A small image colorization model, trained from scratch.
Training: soap at rate 0.0016, batches of 128.
Data: 38949 training examples, 86.8 epochs.
Rows from block 7 of a small image colorization model, named by matrix and row number. Each number is 128 + 24 x the weight over its row's rms, rounded and kept within 0 to 255. All counts start at 0. Numbers have three digits each.
Before each channel's rows are labels from the 100 images, of 14976, where the channel reaches its highest value: "responds to" is what is common among them. Only what is clearly more common there than usual is listed. The data: photos of plants, animals and fungi (iNaturalist).
# conv: 3x3 conv (model.blocks.7.conv.weight, 96x96x3x3, each kernel summed), inputs 0-47

responds to: class Aves
conv.90:136111120129115106112087119145118131125160102162108112115101117136097101099126135104153110138133127121135134099108124135171153106172144149105149

responds to: class Aves; order Passeriformes
conv.11:132161070113097185137151124153153075127130061146117131117126154128124138137116129138153127126131163131106093115110138111121145120131148111121084

responds to: class Aves
conv.35:112112120130145028118133139143138130074164134150120114127157163106128122111119145110127121130108125119157123128137144100129138157171131127134159

responds to: class Insecta; phylum Arthropoda; order Lepidoptera
conv.19:149144135129127120147095126114110185135117137141152089122144121137128136145098124080169109132176122125104119163091134131101124182113180124139113

responds to: phylum Arthropoda; class Insecta
conv.27:183164107130122176124117081183098131106109121068108082124143127150117125115152113133084130143137117143139103133164137142136119145108126121141175

responds to: class Insecta; phylum Arthropoda
conv.20:140124104149107118114098103150128127126154118158120113124144103135146142132191140121101145139098174115137117145122169080134120129094151113140123

responds to: class Aves; phylum Chordata
conv.37:140161131155068144157126167138132142125162109172124143062130136122174141096142097132110153116120114151157132134111140138158165083142143149139135

responds to: class Aves; phylum Chordata
conv.2:132151100089129137144078136109111125088124114128144144131107095117131137148144145088142126149092151111115164138138166169140156145123097120110115

responds to: class Aves; phylum Chordata
conv.23:085146106141067131144140131120124105106125140106137135081126114163130116161156109153107111118134115125125160143163167147117096155140174138112105

responds to: class Insecta; phylum Arthropoda; order Coleoptera; family: Coccinellidae
conv.40:126123132109143109114128131144109117167125133147124167125109115111116131146118165111109135137157081126117132102138092111163107173155146093113141

responds to: phylum Arthropoda; class Insecta; order: Lepidoptera; order Coleoptera
conv.77:131136103120118116130117119139153130189172124098125126155102144125117140132137094133120111069064114080144158148191100147185138185128132125115143

responds to: phylum Arthropoda; class Insecta; order Coleoptera; family: Coccinellidae
conv.48:103061135113132123145119123165098143160148127159100132123101087095164149132126091123182122127113102143129134118135143133037136115127114075114132

responds to: phylum Arthropoda
conv.94:133076143098123089094130106129130130117155112151122139135156124139117117118102153110200122140143119161084117118110111117145125139122136125157185

responds to: class Aves
conv.30:107092118127090113123134147133101125119105113050133148112148138163101096148150155127108140144149139130135171120148184135100138114119141137110126

responds to: order Charadriiformes
conv.75:085117140074121116145138117115112092125081062144113136199133144124136149122151127122131137120106133149173149176117074118144165114113104130130133

responds to: class Aves
conv.66:126106121123125107150153147131121078128133134128114138171135117189115079127107074116150116101096147125101176122065123157113121147117171166163127

responds to: phylum Chordata; class Aves
conv.24:193124130111107078123140137164179178122144116112128101109137128160121139081124114134140124119072106120112155129110109159113122105163120101139171

responds to: phylum Arthropoda; class Insecta; order Coleoptera; family: Coccinellidae
conv.80:127085113138164125171116110122137158134099142121115105144102129109124117115117149126107146095172118178092122088171147175116107153109171085168110

responds to: class Aves
conv.83:139128112094111102118115093168121078117179131161127143142137120122150145142138125125108115183140144110125082119099142131120104124182097132139158

responds to: order Lepidoptera
conv.1:117139140132147124157116114139142161111121126145091121129119101171087132129092179135141101103110098095135135137067147108099095121129180138182110

responds to: order Lepidoptera
conv.25:108158119098133142159161145131146129140179107095083082108109114131103104154148137140108161161143165164132120102129123110188128163113126133138116

responds to: class Aves; order Passeriformes
conv.3:093128133098132125142124157120095123153168114138086149130119161140135110156093132165107152142092121119150117120116182120121146112130145147129134

responds to: phylum Arthropoda; class Insecta
conv.16:156190103084145126173117137107114140128131090131121137117144116126143132072133118114155125108105109079116129117171121138133119194133183122133124

responds to: phylum Arthropoda; class Insecta; order Coleoptera; family: Coccinellidae
conv.38:153145117127128125160131135131146149175142139131127140106147108115152144125117099153172087126106091091133082120190103208162139159075132133140109

responds to: phylum Arthropoda; class Insecta; order Coleoptera; family: Coccinellidae
conv.44:144134139090170121139144123137106147160083104111139156148147131113126121135124101141134136129145134163118093075202091156177136150149124114134081

responds to: class Insecta; phylum Arthropoda
conv.87:119139126147110131091154129114162153144095115124134109134103109103165143108112110135113146163132121136129115200129109143066130141127101127133144

responds to: class Aves; phylum Chordata
conv.59:139107142150135138142150100116140111120112105135147157138168172116117138102155113139108144109124128143109172146124126142116138100126144143140149

responds to: phylum Arthropoda; class Insecta
conv.74:154097123090124139129147103120132130105126134133136110105143123117157125123137136156139101101147094147124079095166121120111131104098145136168131

responds to: class Aves
conv.32:140177098200126198109163126108128168105143112105100099099155108107116139076141130153111134109141129114144148074131110128165091130118097157110138

responds to: phylum Tracheophyta; kingdom Plantae; class Magnoliopsida
conv.42:136133138133124143117136135115115139124174113149125095156091116128127129143074104118130109120087199158166118131091087136172085109115077121107127

responds to: phylum Tracheophyta; kingdom Plantae; class Magnoliopsida
conv.6:163111086101156108174118118094092119101107105144114116103164135111131131126183126117123109141093149088127155132173133131172077151093126158140160

responds to: class Aves; phylum Chordata; order Passeriformes
conv.12:126107168161109130142130141155142139152139154135124125108160107118125138162114132153065141131131133129122094138124125125108135082108201156144150

responds to: class Aves; phylum Chordata
conv.39:156116110101093086114124087120122109092133146152116141095116100128142128130090124115134100110125120122147102139145125130179163178166128133139119

responds to: phylum Arthropoda; class Insecta; order Coleoptera; family: Coccinellidae
conv.73:119107115130131127100118075141125118148136135155105129140107143130157132132148140107173107135170099112114151151141146158172122141086133164131162

responds to: phylum Chordata; class Aves; order Accipitriformes
conv.41:093100146110118148126164132080147144096107152104150116119144133118096160116107122136181124116112137114083147120146129128101133166152169142128100

responds to: class Insecta; phylum Arthropoda; order Coleoptera; family: Coccinellidae
conv.13:158159132145150148199120098167135119167093109221136140146097123111139122117124134099153131134103140158116103119104127138089088106142142136146117

responds to: class Insecta; phylum Arthropoda; order Lepidoptera
conv.15:160124119144132135133120112104135115113158154148093138116124127145137133141105117097156102173154084167132146109129140155169094183076144166116136

responds to: class Aves; order Passeriformes
conv.14:139143106129123199126176108125108132130104088121116147099164165108120135141112136122133142126090129166163135092098082134132138135151149174147117

responds to: class Aves; phylum Chordata
conv.52:103159107120116179098131138114141077093104160157130106087137141139124158166127113129097150107146097093154089117156147135136108168142133152122119