config.toml
model = "image colorization model"
train_examples = 38949
image_size = 32
horizontal_flip = true
loss = "l1"
depths = [18]
stem = "deep"
beta2 = 0.999
learning_rate = 0.0016
eps = 1e-08
merge_dims = false
gradient_centralization = true
lr_schedule = "linear"
Rows from block 3 of a small image colorization model, named by matrix and row number. Each number is 500 + 40 x the weight over its row's rms, rounded and kept within 0 to 999. All counts start at 0. Numbers have three digits each.
After each channel's rows are labels from the 100 images, of 14976, where the channel reaches its highest value: "place" is the part of the image that holds the peak. Only what is clearly more common there than usual is listed. The data: photos of plants, animals and fungi (iNaturalist).
# conv: 3x3 conv (model.blocks.3.conv.weight, 96x96x3x3, each kernel summed), inputs 0-95

conv.52:509527421483472535486526536446578518512546461464517522544499497463434563579515560541568491447494530518468497449549499510498480490517494460545429537521389538482489542492500507555477384505506504450461474504476489565507550546494514541524478542526507505499475525475474413516526508582427474523
place: bottom right

conv.62:505522524537512486495537503526528509558479482481534407474526524515589429486468535547411472539563449577495433548546524491501459507490430500531509579469535504558478475527501498436464478480500557509528502491528553415436544527503447509550500463461525482517429495509513474465538517403472555495
place: centre

conv.26:464565546443421508549478415520466517527489505537509573548518442461475473537508547483522521545414484528451489549478533541511555515460526520421492493439533480603456546499475550493486431507494505466465504561512565480480500482422467546467468516515472537513462508494487598460528551523526522505
place: top centre

conv.12:475524517496430573500577442485470511537432510474455554490595474525457485495507553520554529431461489462535488461489521483476467536475487502502374563486536525491518536553542520504555465502513505500494472535480534488518600508528451503512392432569494507497503499493523562486514487519438560521
place: top left

conv.2:483525544501459509523559484458527547570434504539581493509497574488526470576436460477482490516514449504457517602506505481521545478531489529523528470455420477489448452550540482513452516544454488537512496494519455556408488455544524459574478507539520527495464450506458478420509491575455551469
place: centre

conv.60:477469476493549495502498522444453564478474482459464469503456469505523502510530510485457462412523530641451535521484515502486509537483479500517613480474511500474496483478432481476549510488467506482378467497487469534483500518469519501518525519561510501601542499525613531453570537553469477489
place: bottom right

conv.56:410521533474499469528551497482481501491555547481524519523547487499496547499515379470477481565496515481465471509403532500449485459439526539442496530466535531511495494488551550504548533412513599477506518478496477514577406465508424546498471588465483519502483522454506510519471495425499544510
place: top centre