config.toml
image_size = 32
crop_scale_min = 1
loss = "l1"
activation = "mish"
depths = [18]
kernel_size = 3
beta1 = 0.95
merge_dims = false
epochs = 86.8
Rows from block 3, named by matrix and row number. Each number is 128 + 24 x the weight over its row's rms, rounded and kept within 0 to 255. All counts start at 0. Numbers have three digits each. After the name is the row's rms in percent of the matrix's.
# conv: 3x3 conv (model.blocks.3.conv.weight, 96x96x3x3), inputs 11-21, a 3x3 kernel for each
conv.0 091:107123120143116102162144123071169128107163143150113148131141138108127139102138099123122142129136139121165121153148137122144128096141132102134136098148126150115094136109092151131123134179102100103115157112144082148126173159136156120149163136133113147153134091110129142076089102099188100116113179119
conv.1 099:128126105115145129127128151149141131166135109166139100149150097108125158092121155116098171139092153147139166129145101165113147137121142112137118110175160124124150139108115201119111149147121121134126138086150123154137126069095168135077140173139093129155119141132152145132129098133144143137156115132
conv.2 098:149126146119143153151138130143166163159156141078158144131108130129078089111111117126091108136130133151114171160113124143126144154157119130151181114135155136144186163116103108120120173101133108134093114143124167153135134144124125150111136091131153132151133148166156112167134109149146130154062135107
conv.3 092:155149126142118117132136117105137107125098085109106112147146148124092113169137126101116141150139113126126121135126157141104133113110128131107082137147131129093088117126132135175123164168145089096129112121126137135096117136137100125090164140108131126118137124104185121119164143138127148153124150118
conv.4 083:123150103104139110133179108096127122159130123130140107096061113155086093102095072126131107163127131083134079137118131158110100139144153162110145142113127089147123117130137116105101148153149165170189132136122123134100141183176137145168145127194089085134143114099122169094079141136131144161160115162
conv.5 097:132124083144165151154156142127119146114098152108129152124099112115127116096145121119131133092112144146140121145096091155116126110096119122123093105112134132143119103109106098150132132130127125150137097124148155132150153148090183148131120148163092112152113134130164148153154171165162044174066060135
conv.6 113:105124168131093122158105111100152146082124122131122075091123136141090116115134107146158169095143134153132147182114124194162139123145151144134164113126184133098129089115136146096104140119112105123146143142123103140128125165139139112154110100096182143095140092176106102164124161127118116136097116108
conv.7 084:113109160117106118107126126152125112146165141158155142147145161145092130128109133169092132122129117169139138161104107121133127160122133113101114127126138110088113128120111137132143113131097143126150170136131175147150111162136074096149142132099069152106149100132120125083132158153170130132083123094
conv.8 119:122098108133137112135152159132127143151132187117126146163119105148135132125162152102118122117110124103124125071122163047076169161083100123115116130121104148153154111126147080137173091161113127092087115132140161130170137157101142142119105128107159137142136110110136163082123142173128131143149113111
conv.9 108:148127119148133126141132154173140107145135106117148045167108109133148100124137136168115133146100109112115136128116154135140089153109111135131168149138135095103136132140154118116190178105108069148132120118121131106145178133158167119119062139144191137139152141131157133147126127144119133141120127128
conv.10 091:192108131144103148132141119188162155148147152156146170092115143128107121128110136118079107064125070070176098104136112171094084147097113120119110137122112137122123072104145073091097069100141134124107119140102153139123132098109119144132106134148133167158082125186085112094143141126109154151159138158
conv.11 098:097155133158133123123101107123151138104106150083090101107173094136096133097064093109132119115118123111098120091107085154149125108125160161136127153113117108150151145071133132085115172168128059104095126104125135103090146172111137107081103097107174124176155119128143152127123151102142119167117133121
conv.12 076:169153149122138114116138080149139135142131119136149145091111121117100138083116107133111131110133133128157139086121140111140139107128116126096097094121149093121145123119146101139165172198122159136081127133109118148117161119174162122130145156217118152125130122087112097143139132110147147141125162113
conv.13 107:102118148125120136092113149138106179110119150099149172133125123159096124078156107109107123136123140078144120135117116130116148140119144129107136140090113137094099193108162126117150086146144078106044105158131128155121127161156152106123097099101143185131146124098123097134128120109124138113109119138
conv.14 090:174123123133146117145146133155125134154115121095117080167153119125154146137124115181145151123126142134162140134143131141110092121092104151125094144147145147151155134118135129127137059148171089156142087140125138115048137146115162135149150148149072098087126108094114071110088158099121122090111093110
conv.15 122:136095058131104135130134140160145109138141060156117031139140110115144145121166109137120102154114107114126138111111105138090095107122134139131202101141161093143153140123130129119150148144133142127125096120123121125136159128078126109117099090122144118135107085098145132105142141095124149093134136098
conv.16 091:169098109118126129112100107128113085140147153156135183071101106121114109162157134166130143165138130166157195168109154131115171146191172096078083082087081141145144152092127116102126165131116089107070113102083109118125152180186114123157106112125115122157130128131129154137167156117107119090111107108
conv.17 087:118151128092117135128138098105093113182102130140125122130130138124140154097162084120145150180109090118120111122137121120109084057099098147175155126118151110167130146102173103097139116133129090138112105136078159154098167147145110151163137205174156143127155101139170078138109144148114146147134162104
conv.18 106:166154155141152152121147150147143119146129176128067157121131122170132141137127149180196199127152129091127097123166119122093079128144162086131153173135133137115122146099166121073125102094139103125138135093153137132131117116073150110110167126147155143145136105118161147157144125145100131130121131159
conv.19 092:168103128136144159138181152164119071138128133134152162159133129121103149107143115120125080116124150186147126139106127076119109129115156144128128128140139116152189108163143150107125107119155092119150108142153105130132159091109136133168142109200149131115146136058124132182107148105124149141120131123
conv.20 094:141127150122106119122132139153139117136164149144131118146126118118104114100113098101130127102145097149150134158109106128152119084118120164175111158096151121132128104130085133107084163138151141102154112099127128123137111067129114126142160166120109156110134147113137109158099112154109160128138170082
conv.21 080:168156151137152137116143132146111083106074115093138104119146135128113118104126100131099094144120119155174133091095128103127118144077115106126155118105141123119139170152127100128119116137124084129173150098117115141105169109158145135149143152172141142123116113161137128122136127120044134118086118093
conv.22 090:130124107133114124136125106137162140156121145153142113109120105107125132183112152140126123122113120156149156094101103114111129137114122130126080143128112124103120136111179121124109104121177101142101093138110075145090145085191111103132113146112144137148139126117143138142111121080139119135146127172
conv.23 103:101127117094116114135139133141138124094137147152139166084128121136126135131150096110110147139133112132139164168131135111132122137100116143128109087095140103115095156099100190134090178153138114171105131134153106114138130134129154138180126139123130108101117121132106121088128150141119147119125145118
conv.24 088:112129111103087123122110113197161128159102155140133119084122138124165193124157167135142148106106112160117141136117103147104131127134123144154148122101128113107157203163132139136106122111085075102104120106082116129114162121111128104137114159127163147167112122146124116122084115103127118127141092137
conv.25 118:128144114131135151145148108102145135138152173153153167142115142124101119100116093120135120106141149131096121116122128133130134146119130134136118125100136138116121156128102104118122118106093139162146128091141156161127158082139129169083146118128133112088084141124141130069096139141146111107131132148
conv.26 087:157133121138131133149106123172101126090148124162177116102124085165147115141139109140118092168135140096161114150176125140146125135102139103137149114143153112144119128115155137139152166153176090147174137118148133130186153158090110128148136149122085150123103128134151091053120115096129132089098143141
conv.27 088:139134108158121122157159137144154122147144092124124088108115148137127148124145133158150148135110130119123118130116129107144097128084115147117116173131112125098107082125155118117136124142124124119153113102121114137151190134148118161127135140149070161133096126139136071108112103173127119188111133129
conv.28 108:114096067148113108145105119141108123128127135138160143120135150142170140102147120124153080155123120118133116123181180120126118122106103152137132127134157122122156132139107143140132140124156124132125108154113127158137128117154142151137172137094123156123181156121157163114100087155145170114131142103
conv.29 076:104142112132151123105149123092104164127112076103098105120146142105141119111122200115114124109121136083110099125076161149136159109129113134128103173142154100101122100168146143111116128156157157128158133150118128121107135083138159122121133155138152137132125129150124121063110106100122166150136165129
conv.30 100:150148133140131116138131132131122099129138153090139158114149130164117109148138071070102144089118144114125126179133124151115132148161112168125089172139074179140138096121114130123099073125191115144130110124103156143108096152148096128147110118145112135126116103158116107161125128135117099129117145140
conv.31 096:100156190134118160149153173116168103166185124155189155155118107128128105126156155145134142115124164138136129151171116136141123101154124143117138086114101156163102142145133131120150144121061181161147124107129136093125114190111196209116131097157134133146147158124127113127110150149153128144096128133
conv.32 092:137155131149113093189159118159117150148116127134182153128112126132123116122148146156134155122118137092155072102113102114144112138152145109134107126099132102122159111163161138102116171145164101141128127118124158134135114159130146134150175139100106134128121120117146125154130121155140142126122135141
conv.33 101:113141109104131132099154172143135121109098126066095183108134102165102128121104127138161132139126133127122130159129138147110167122158157147124135120134125108110128101096143125113121151087085149135114126155109126116104128115154102086091116075084107137137097127118126140104126126146111078135111123118
conv.34 110:166172172123134115123136138123137110104085097123137111140162150086105130099151129134115131124103118098142139174137111145103135160117162138121199131137146107128140123123118151092127144141080100105123106132122094123112138133151132137109125125139176147148091139094097132183157158177208150135117122139
conv.35 088:151143125117125131121131122170157147158131110107160111139134165126129148056093153152141132120124104128111134101108129116109152165128101148109142092104120133089112127096120133177128190160137163107139122148125148095096124085065095089067139084091116132076137136101154139132141082131098129131092144133
conv.36 095:125141133148110131148133092086144145117135155134147138131173097123114120154096118125115058117128123117151131092068116126110089111118118139124129086153125133137115102085127131143074172115104144117076147134105135128128094106121130118087141155179071097065116121172135141156092204130135170181163106174
conv.37 137:151112115163136136148149140136112127108147162165150130129113130153143118140145143132145149121122114147140124115147140111137121154138119165149167112121096080071104119146121147126118122126154107166117115099123130134098162092115145157132121163146150117125110155137161131113161147129122121129099164165
conv.38 116:146131125143145123123151148170142082107145102091078133151133114147123116166151117115121160132123140132141137145088115140121109124138127108122139097150133146162169143137101162143096135170136129123110143127101159139110111091138129132107106152155086100155089085139037126178144152118157133102174133091
conv.39 121:182146114116093145093135118135120150143137121102167122123144133134134118136102114125124126149116112092120116124094103053119209080170211136157147119149147110119097164159079157083120110106155107114124148128137090140152108134133165129161147170109125139148134127151092127144089117139142156151127133122
conv.40 115:132159148145153114117115105127159162112139057136106087152140138144120113141104114145089166114102111113117120113126118120159153128124108149136142116116116134130101147081087137099114157152158131134136118121131142136118135145145116132138127099124116078090122062176093165142119116135126085128133137107
conv.41 105:145087101145131147152097140104089220163113175173151105154172148157126129122166117105116091098106120122164137160128062109085097123133118126128149098131144136144161106096120124072137121142150124146129154123130123121135113127154097103127117118134111125121143165081146147123139142114134097109113132077
conv.42 091:115147167134119136161098124118133124109133108093096099139134135109134132119127152110122096140132095152118147106154121118153147122145126107114117129127178134144103110160137120139159100105149166142153117119144073138135143145110105125152155154129140122082180082130157121126104126147067150170045127152
conv.43 079:163153143108147140116140127151153110149125096184129114083106121125098118094042129133114121103112129130128155160116119134133136117092081141107135144110162200171146185148154152165085137141133112141123146134125134131120148126126083101143163176191087124130118147149101121178119118132119178066120132093
conv.44 126:152156116132109134137118153168062103099132121160124112144135144128132134134122130089117122124109144100146115157115118146114176129146104162125153113113123130129098092122142138136121134145085149135138150147123144149146178107114069081160117147145115148106159098133111125141139138126127143128130159107
conv.45 098:094098134122127108120156123150115127152114116142081134153117128133141132136147125099100094104113085132134105125104095156069103127111137104096128115109139126102106155174096128109140086104065114101131140119144169084143085114136073093113115092111133148129160148139124143121139080117119108065161089099
conv.46 084:131090141135116145135123143148156121104125122131123111139142131143111147140164134099138126119097152124174145132123128100146118118110165147141132142114164127126140175113193136125121106075153152089149121095110122090104137137150162120130091127120124149102099139118134130114098118105111099099107098117
conv.47 085:123131124161137142132117139181157124139170125153155146111110093110128116094115114106110127121111121131138132117103120132129127086099124193156174119125128147152142122125086114127117100100133159157161126139131152139177125110125126124135104132100113120112114120106168117131124118130153148158111119126
conv.48 080:131121119142108104134119129106156142126112122144122136136131110121153106109142082125122162172139121146130094175136134168147100148126127116116158130133120157140121092117143116136098102137180180144090134127095190120091116105103111125135099100155101105167114131143079143147143117113120207252107159098
conv.49 076:145153155126097110153137118119094128127122121126115135124130114167148121152152154181139162143121111130091103124085127125131116124129178131147102145116101152145105111166092065102108154124152152119144149117139125123092144169158122104137142097132116157144118113111133136134094141102170030094129081098
conv.50 086:153117132125124153133101116130187138150136098149113168116149175111134133126123139103131150105099142155109191110139148104162117126119125141155144158123162129130156160102080108149135157132096100140134166137135087160134106146118120131114092104114133122099138101103137106137105210076228201141127099125
conv.51 129:100132126126130137140094125114101147135127110154131139134110114131119125140164138131136082167113119185126124036193096032157106073188126144134164117108126093154115134143084093149110133112134108117095102117145104133127148136121126142129121102147142092139121126113133116102130085140117139134119139110
conv.52 077:161126146086149147121140120166111131125093143156114141133120138123136129184140160134138152105097093090143105112128107141111142106112104135149172115106123155100138116143138145127128144142122145132173126100128144150163152149156079127118141107121110141131131147149095132110129153100148104129072128098
conv.53 120:106163123108123110108139129175176108131113168138112139164117126123141182129143129158163160150142139127109122114123085107120109112157158148130124116124129130103129093123136160132109105090163184124134122129136115127103211079148134145105119130073126161130110133113138122138141091107138102132133163101
conv.54 098:104131103125099106150152154122124124163139165135135131130120105098101101090096104140137115113139171123128149110133143125135146126086106086134130197150146173123150113114127100088118109116106107113094156165148150117169134128115132146150145186163141101109115119132125131153136116120102129151139146122
conv.55 097:133143142172149132146124137181164138129117139144143124186154139114119118122116133082134104132117137174156189116144135113113133148132141147140131089113164166097135154147166127118134132142125107160152122114133145174121074126138105095146125148193078114137130123137171153136140162137147146130078119125
conv.56 087:113130139121134111153148105080086137162149151118135114159133153133142137126151148108126122151147144152140172108114155102123114145126121152131121164119151122146102074116120146137145160136163200130105138137114152122110112166154149170151124102136080128124129141121112110177160146116129152123102087135
conv.57 107:134096128127133101096161135115109130134122117155125138089138125130139118113145138149129138149126140120106137122079076153126148141133146123096146157121088141124118133070127089167184084164119135114162132129138126142132121121161122118145142121126130140117128099138119083130070109129167117073145133139
conv.58 088:125110163148125149128141172161130151136124141130116121141124148111134144091065091104148119101122093093109131154173083136139129148104117126118129103123183158139179095123138123118129136128111141115101107132106155112104125167194153138146146157157086138116107125113125096137155187079141155105113126125
conv.59 089:114137090145128111139109135070051062080085066122104072151140169099136116156093154136152105134134072100143098122150157120136134130160140127108155163120093142129147150140163144130168150126143144120092123123115146116143116100102117100058144102103079158109097144132151112139151147132136115126136169154
conv.60 105:142104192121137183108141204137109114110136122117107138090138114132124132120123105093115114097115145102148170104128129097117127117101117083095111112128132168137085185062124114087148112139094111124154134121127116128146080099122066118139125110169077127149106122125117116125119114137136124142117155122
conv.61 124:125141118115137135145127103118167150120118135115158177121146149121152150133139126158165138147153147098138144125101141144123126128113160099101082127122103135126166150130150150141151132139122129122125123114138156143146114130151157154117113113107165136128107142122098079109100145110134156141150135116
conv.62 082:128140114162125142136074154149176161148133116121111179126117068139080127146125173107091099135142139161113122138088105122141128099123161111169126115138185134103153138115083100104095106071112112137081099109096144161149147154148153115083175115125168128119117120123156133148135118120165112131155135118
conv.63 084:134157123137155149147148128168158131161104157086140100131085074123118147153145094105115107094083088107092092136102117099154136139094142103140188103118096159128167117115153117126163140140126161143164114111132153120147140144173141143142146125121139121105141090124130121077101122137152179128150122147
conv.64 096:110130179132114161092102109154131153138164116172127152128132140140166102131126089116122117138142116132149155139129102111151155152123180120105118125146123175150164143154059158150157153160121090126129159120130100132129141132127106086096093148095093129150160105115149111150124139124169119140136164160
conv.65 084:125124143122129110104094140109142136123134147114113130147136125149130176213184207113120098114115168094160146138119144124123139111139130141115091155100105123111126163133124124106117133122131109128105105139153128132114113118113115120071132105080101145124128167137110116142147169147125190112113164123
conv.66 099:149174177135116128124131118087112079123102140158099145141148136125134112141126161180199177129141124115111114168150141138115133182142090121132105112123109118136149109145142135124111113093092139134142149121153141118147114127121141137125131097120208141117159144096151122123087146130106099110113115124
conv.67 094:154141163167107129152124118130170136138155130154125088119117112137133108162133126110141106145134153107107128119108148105113158141169134126102131170115162146110170153152125162102105121131114123079115129125119124142138118104148098113131081070123114119082073115140124134118197168142120094124120082070
conv.68 097:147102097121147150154162153131161165121093165115106163142102143186121118158161129128137119127126128130142127080090075076024142061079128138129134152104172165157146079124107137119142117123097112109136113133135133096086130123086134129124142126192131155158140126153126148123088115108137126126103137136
conv.69 115:137151104128140113142146113083126157105169154110131075105099140157148121159130099133133136154133151151104143136174087160127067140123071145149151132118142094114139127081153138125114138189118123123144129119093106141130127112158102193081155106067101094137101173140166139149106148130114166098113136134
conv.70 099:102112103089102124118151170124062107108099141099143155123154166140124129125095155115126143121126160149158156107104197047107182061157180101108140146136140120142163118127088117086091107103123148155141114152129092117122182155117135118152142167136106100151140121124157113128128150079158115142146167114
conv.71 082:122125142144120110115130164180124060112089116132116122153123103122131113140152125134155139099148106122145144090126134143145113129086165143121114149092104123111130108119091154124101125151123143129147090167132111138172156168113120106127157118085191141113129125107122167087134147128110167180121129106
conv.72 103:136148087109137143172155123131123091122100082182119140140166119182138111152147109137118105162113131108115124107153140116143176156113139173133115139135119102133152143145133111128172144174092129077127119085144131156119088100073084121101175142124082139118124119109135147132183137110153159123158094172
conv.73 117:124124106138155136136172131147141120128129096112158129146139108126134158160151155134129115108088125127152157126131137180141124122130127119120117118116120109109124171123130117119132153141097138123099147163148176144193077147122169091143111159159123143124138150175155117116121144120100127124122143145
conv.74 124:152122134115105110138140143170092112131185111120143143116104163120088146145144164114148133098107134144145179121129124121105157102137111142127128129122144135147123136115076179131105135123118153144134110141121140124169095161155125123184144165152127165091138100116109132133133140174129122152171115143
conv.75 105:168118083105122126096113136103146118119153103181139105100115113137108151121138136147128133132104154135102142132118136104124122127106106153139098152112170110145155105106143114118109111140177120143104111145097127165076110140143132115169125176129148143099170155138124162186106163155120138151114104151
conv.76 075:126101095124143107162154123109103145112133113137172157118115102085189120081092126146132119124110166120094128141101153178152169145144122140140143145133135132147166098139070144134079101098107137110128095138089103127110116131131119150093135144130150143140130132153153112111153061106080065125099119153
conv.77 115:144134108125095137124106135137147114139137102114119126121111101113123137105157114092140141123130129127122140125104117097141187078143161147123161164133120145110095128116101130148128133087099110137129123156133122129118163107107102085110103112114153149148155138121118084081126135122112184095141144123
conv.78 097:107107136155113119128138157134145121101072076068109104159159200121119162108143141139132196123124146099110109105093147109109133131093138134126180187154161134111148145103137106116130147138116130130154138117140114109120093133105119095124149108142161155144165151139149128135109121112135150159113167142
conv.79 088:125111085108137151124153111089121164077077099099113115131130126119115107068132111105139110115120123116101121158104115124150131135131153155135110130133135124118129089125133102159119102139124111142131116123139139142129116077093105102074124102108150142116099148098136103116102106166136163111111138066
conv.80 076:130143134121106140107121170123128136116127135065103112092115102142120154131126158171181160143137150166125134127115085115128138112113141099103103121098116109099137160163138150117126141119111125161180076149138123113142143143149129092101155139150122109104126131111125129093113103157069255162133212095
conv.81 108:101113107120141125113106117127080145127154149136159092073115121155124135128113152143150161126138150115148136186076146146145150122123134123130113113139169126163154129108128127160065114068113120095148116131118109130091153122115140140141151107124100145117132152120129141132124152137139149131118135132
conv.82 106:112110091151148140174110152082140126098152129148138173082115150113120144129125119140123086083125110113122094145157139165127126185139056143126159130110148106165155145117133132115134142137116135138113162119124126136114093141147122159116146118132113085137107170128133160166144133178101153126127153125
conv.83 098:127161120142162127128160122094120113100143159126146150138148122130112127172118178136123122149149151158132128099134121103130151116151127104118146084124136153090129123109123092103143108164124167115131142109096122124089086140154115092136166219193083130150145119158162130185135148115101112091115149149
conv.84 150:115105143128139149145131136131103171137131115126104103124131123159123132136115143117121124103108118138143116081172077099170097133113137108139108138134131157157111140115120120151139143156109100144157111141129162125142118177152106150108107150116135117115130112140093121139114141139119153120122105144
conv.85 075:104142111142139107146129098084107073098082162081131139098117142128144102081083113090146162120113114111111110123178162118136123117171179140106090101110099129101148153101122131123125121143103115133119112143118138143139135078115125097143119104133128126125128089096119149133140098135130151123090155138
conv.86 100:096104095122148125116135103124162126099165165129116111182108122130127133155155153155147157141117120084134151073099152059137129124108080108118100074108106091082072113114108137100132169121120169105122094124115143106142148111180124109136133101124119120147089144135125123141146137192115116147125083137
conv.87 097:117140130102103130124128152120138119115093080131117132107135154125115132130122102090139103125093106163126135126121117111155138084135131152128161138145164110123110170108149124133138130140103184138154131166118124080117146117120110113131095076088135132108141122138173137118118148138124087139128091096
conv.88 077:148128151132101134161132104176131171138153124164153122172148168165150145130141108142131144111116111163111111091090130093106133133138130149134143162150150143107106099130161116135096091156145154137115120118120189150151114084133143098145179157139082137137083138109114108097152116093147125134128146152
conv.89 096:115100118109117145158189156116131119125145135203129155132139113144152134137134117127121107108128115075118100122133149106133128135129112123102119097128150125123144098098154108092090183159194124125163130150146114098085128083127132114122140126162167133119142131149192168166118165118139128132152148155
conv.90 094:163146139120108166095119111145141146095127134069118144099099135117156079092137090157118111130148103133110108117074095160131102104127137113117200100109160119127132089125131131119108153112111136146185107115122121111143146146152108110132132115134137108142098124129126150111085115156123145101142160164
conv.91 123:124123157122122119126111142076168091108117130126084149154129134145132142182150138108168107137139110165106142114157081111141087124102157153115175135111127135138096144108156115123117114128124122122131118136124115155142175124112126117136119141112099132139087157117115097150133094129142141131135090102
conv.92 103:077090137115141129136135115167131123116122130169141119097093114136134110145134135150088150128124122134144157102143134130110140115092139140145099122111122157142147143130104099162122098145105144146108156151135144156164120088130085114155136165199084091197110128133131107163092142139118145157123138121
conv.93 132:111157135136113124141128125117069130136148148117104138100132135137126130096158154089145107149113138117141126166133090115080078104093162098156129108118121144117161176139136124142110140113079137119135138136121122113114156161112099107123112118158124092117138140158156144134101117136124121142111106156
conv.94 125:111106150117100139109148145120151128134102143090148173109133143106115145139115116182154079131122141119088119106125174133111112115111129146116058119130125117111159064152137101153109140136159088140145125123137151147078091106156107124147144138151151046056089062107088116108115128124141156134096182120
conv.95 081:115183161127153147123142110125107144125115104111130085166144177184125142142074132175137141107141123110082079137123161133158113159117124122153163125141125115094104172132123147146133157136133181112106110131125123111151120158109130097114118129153130147126107084104107105073128149122138151096059169109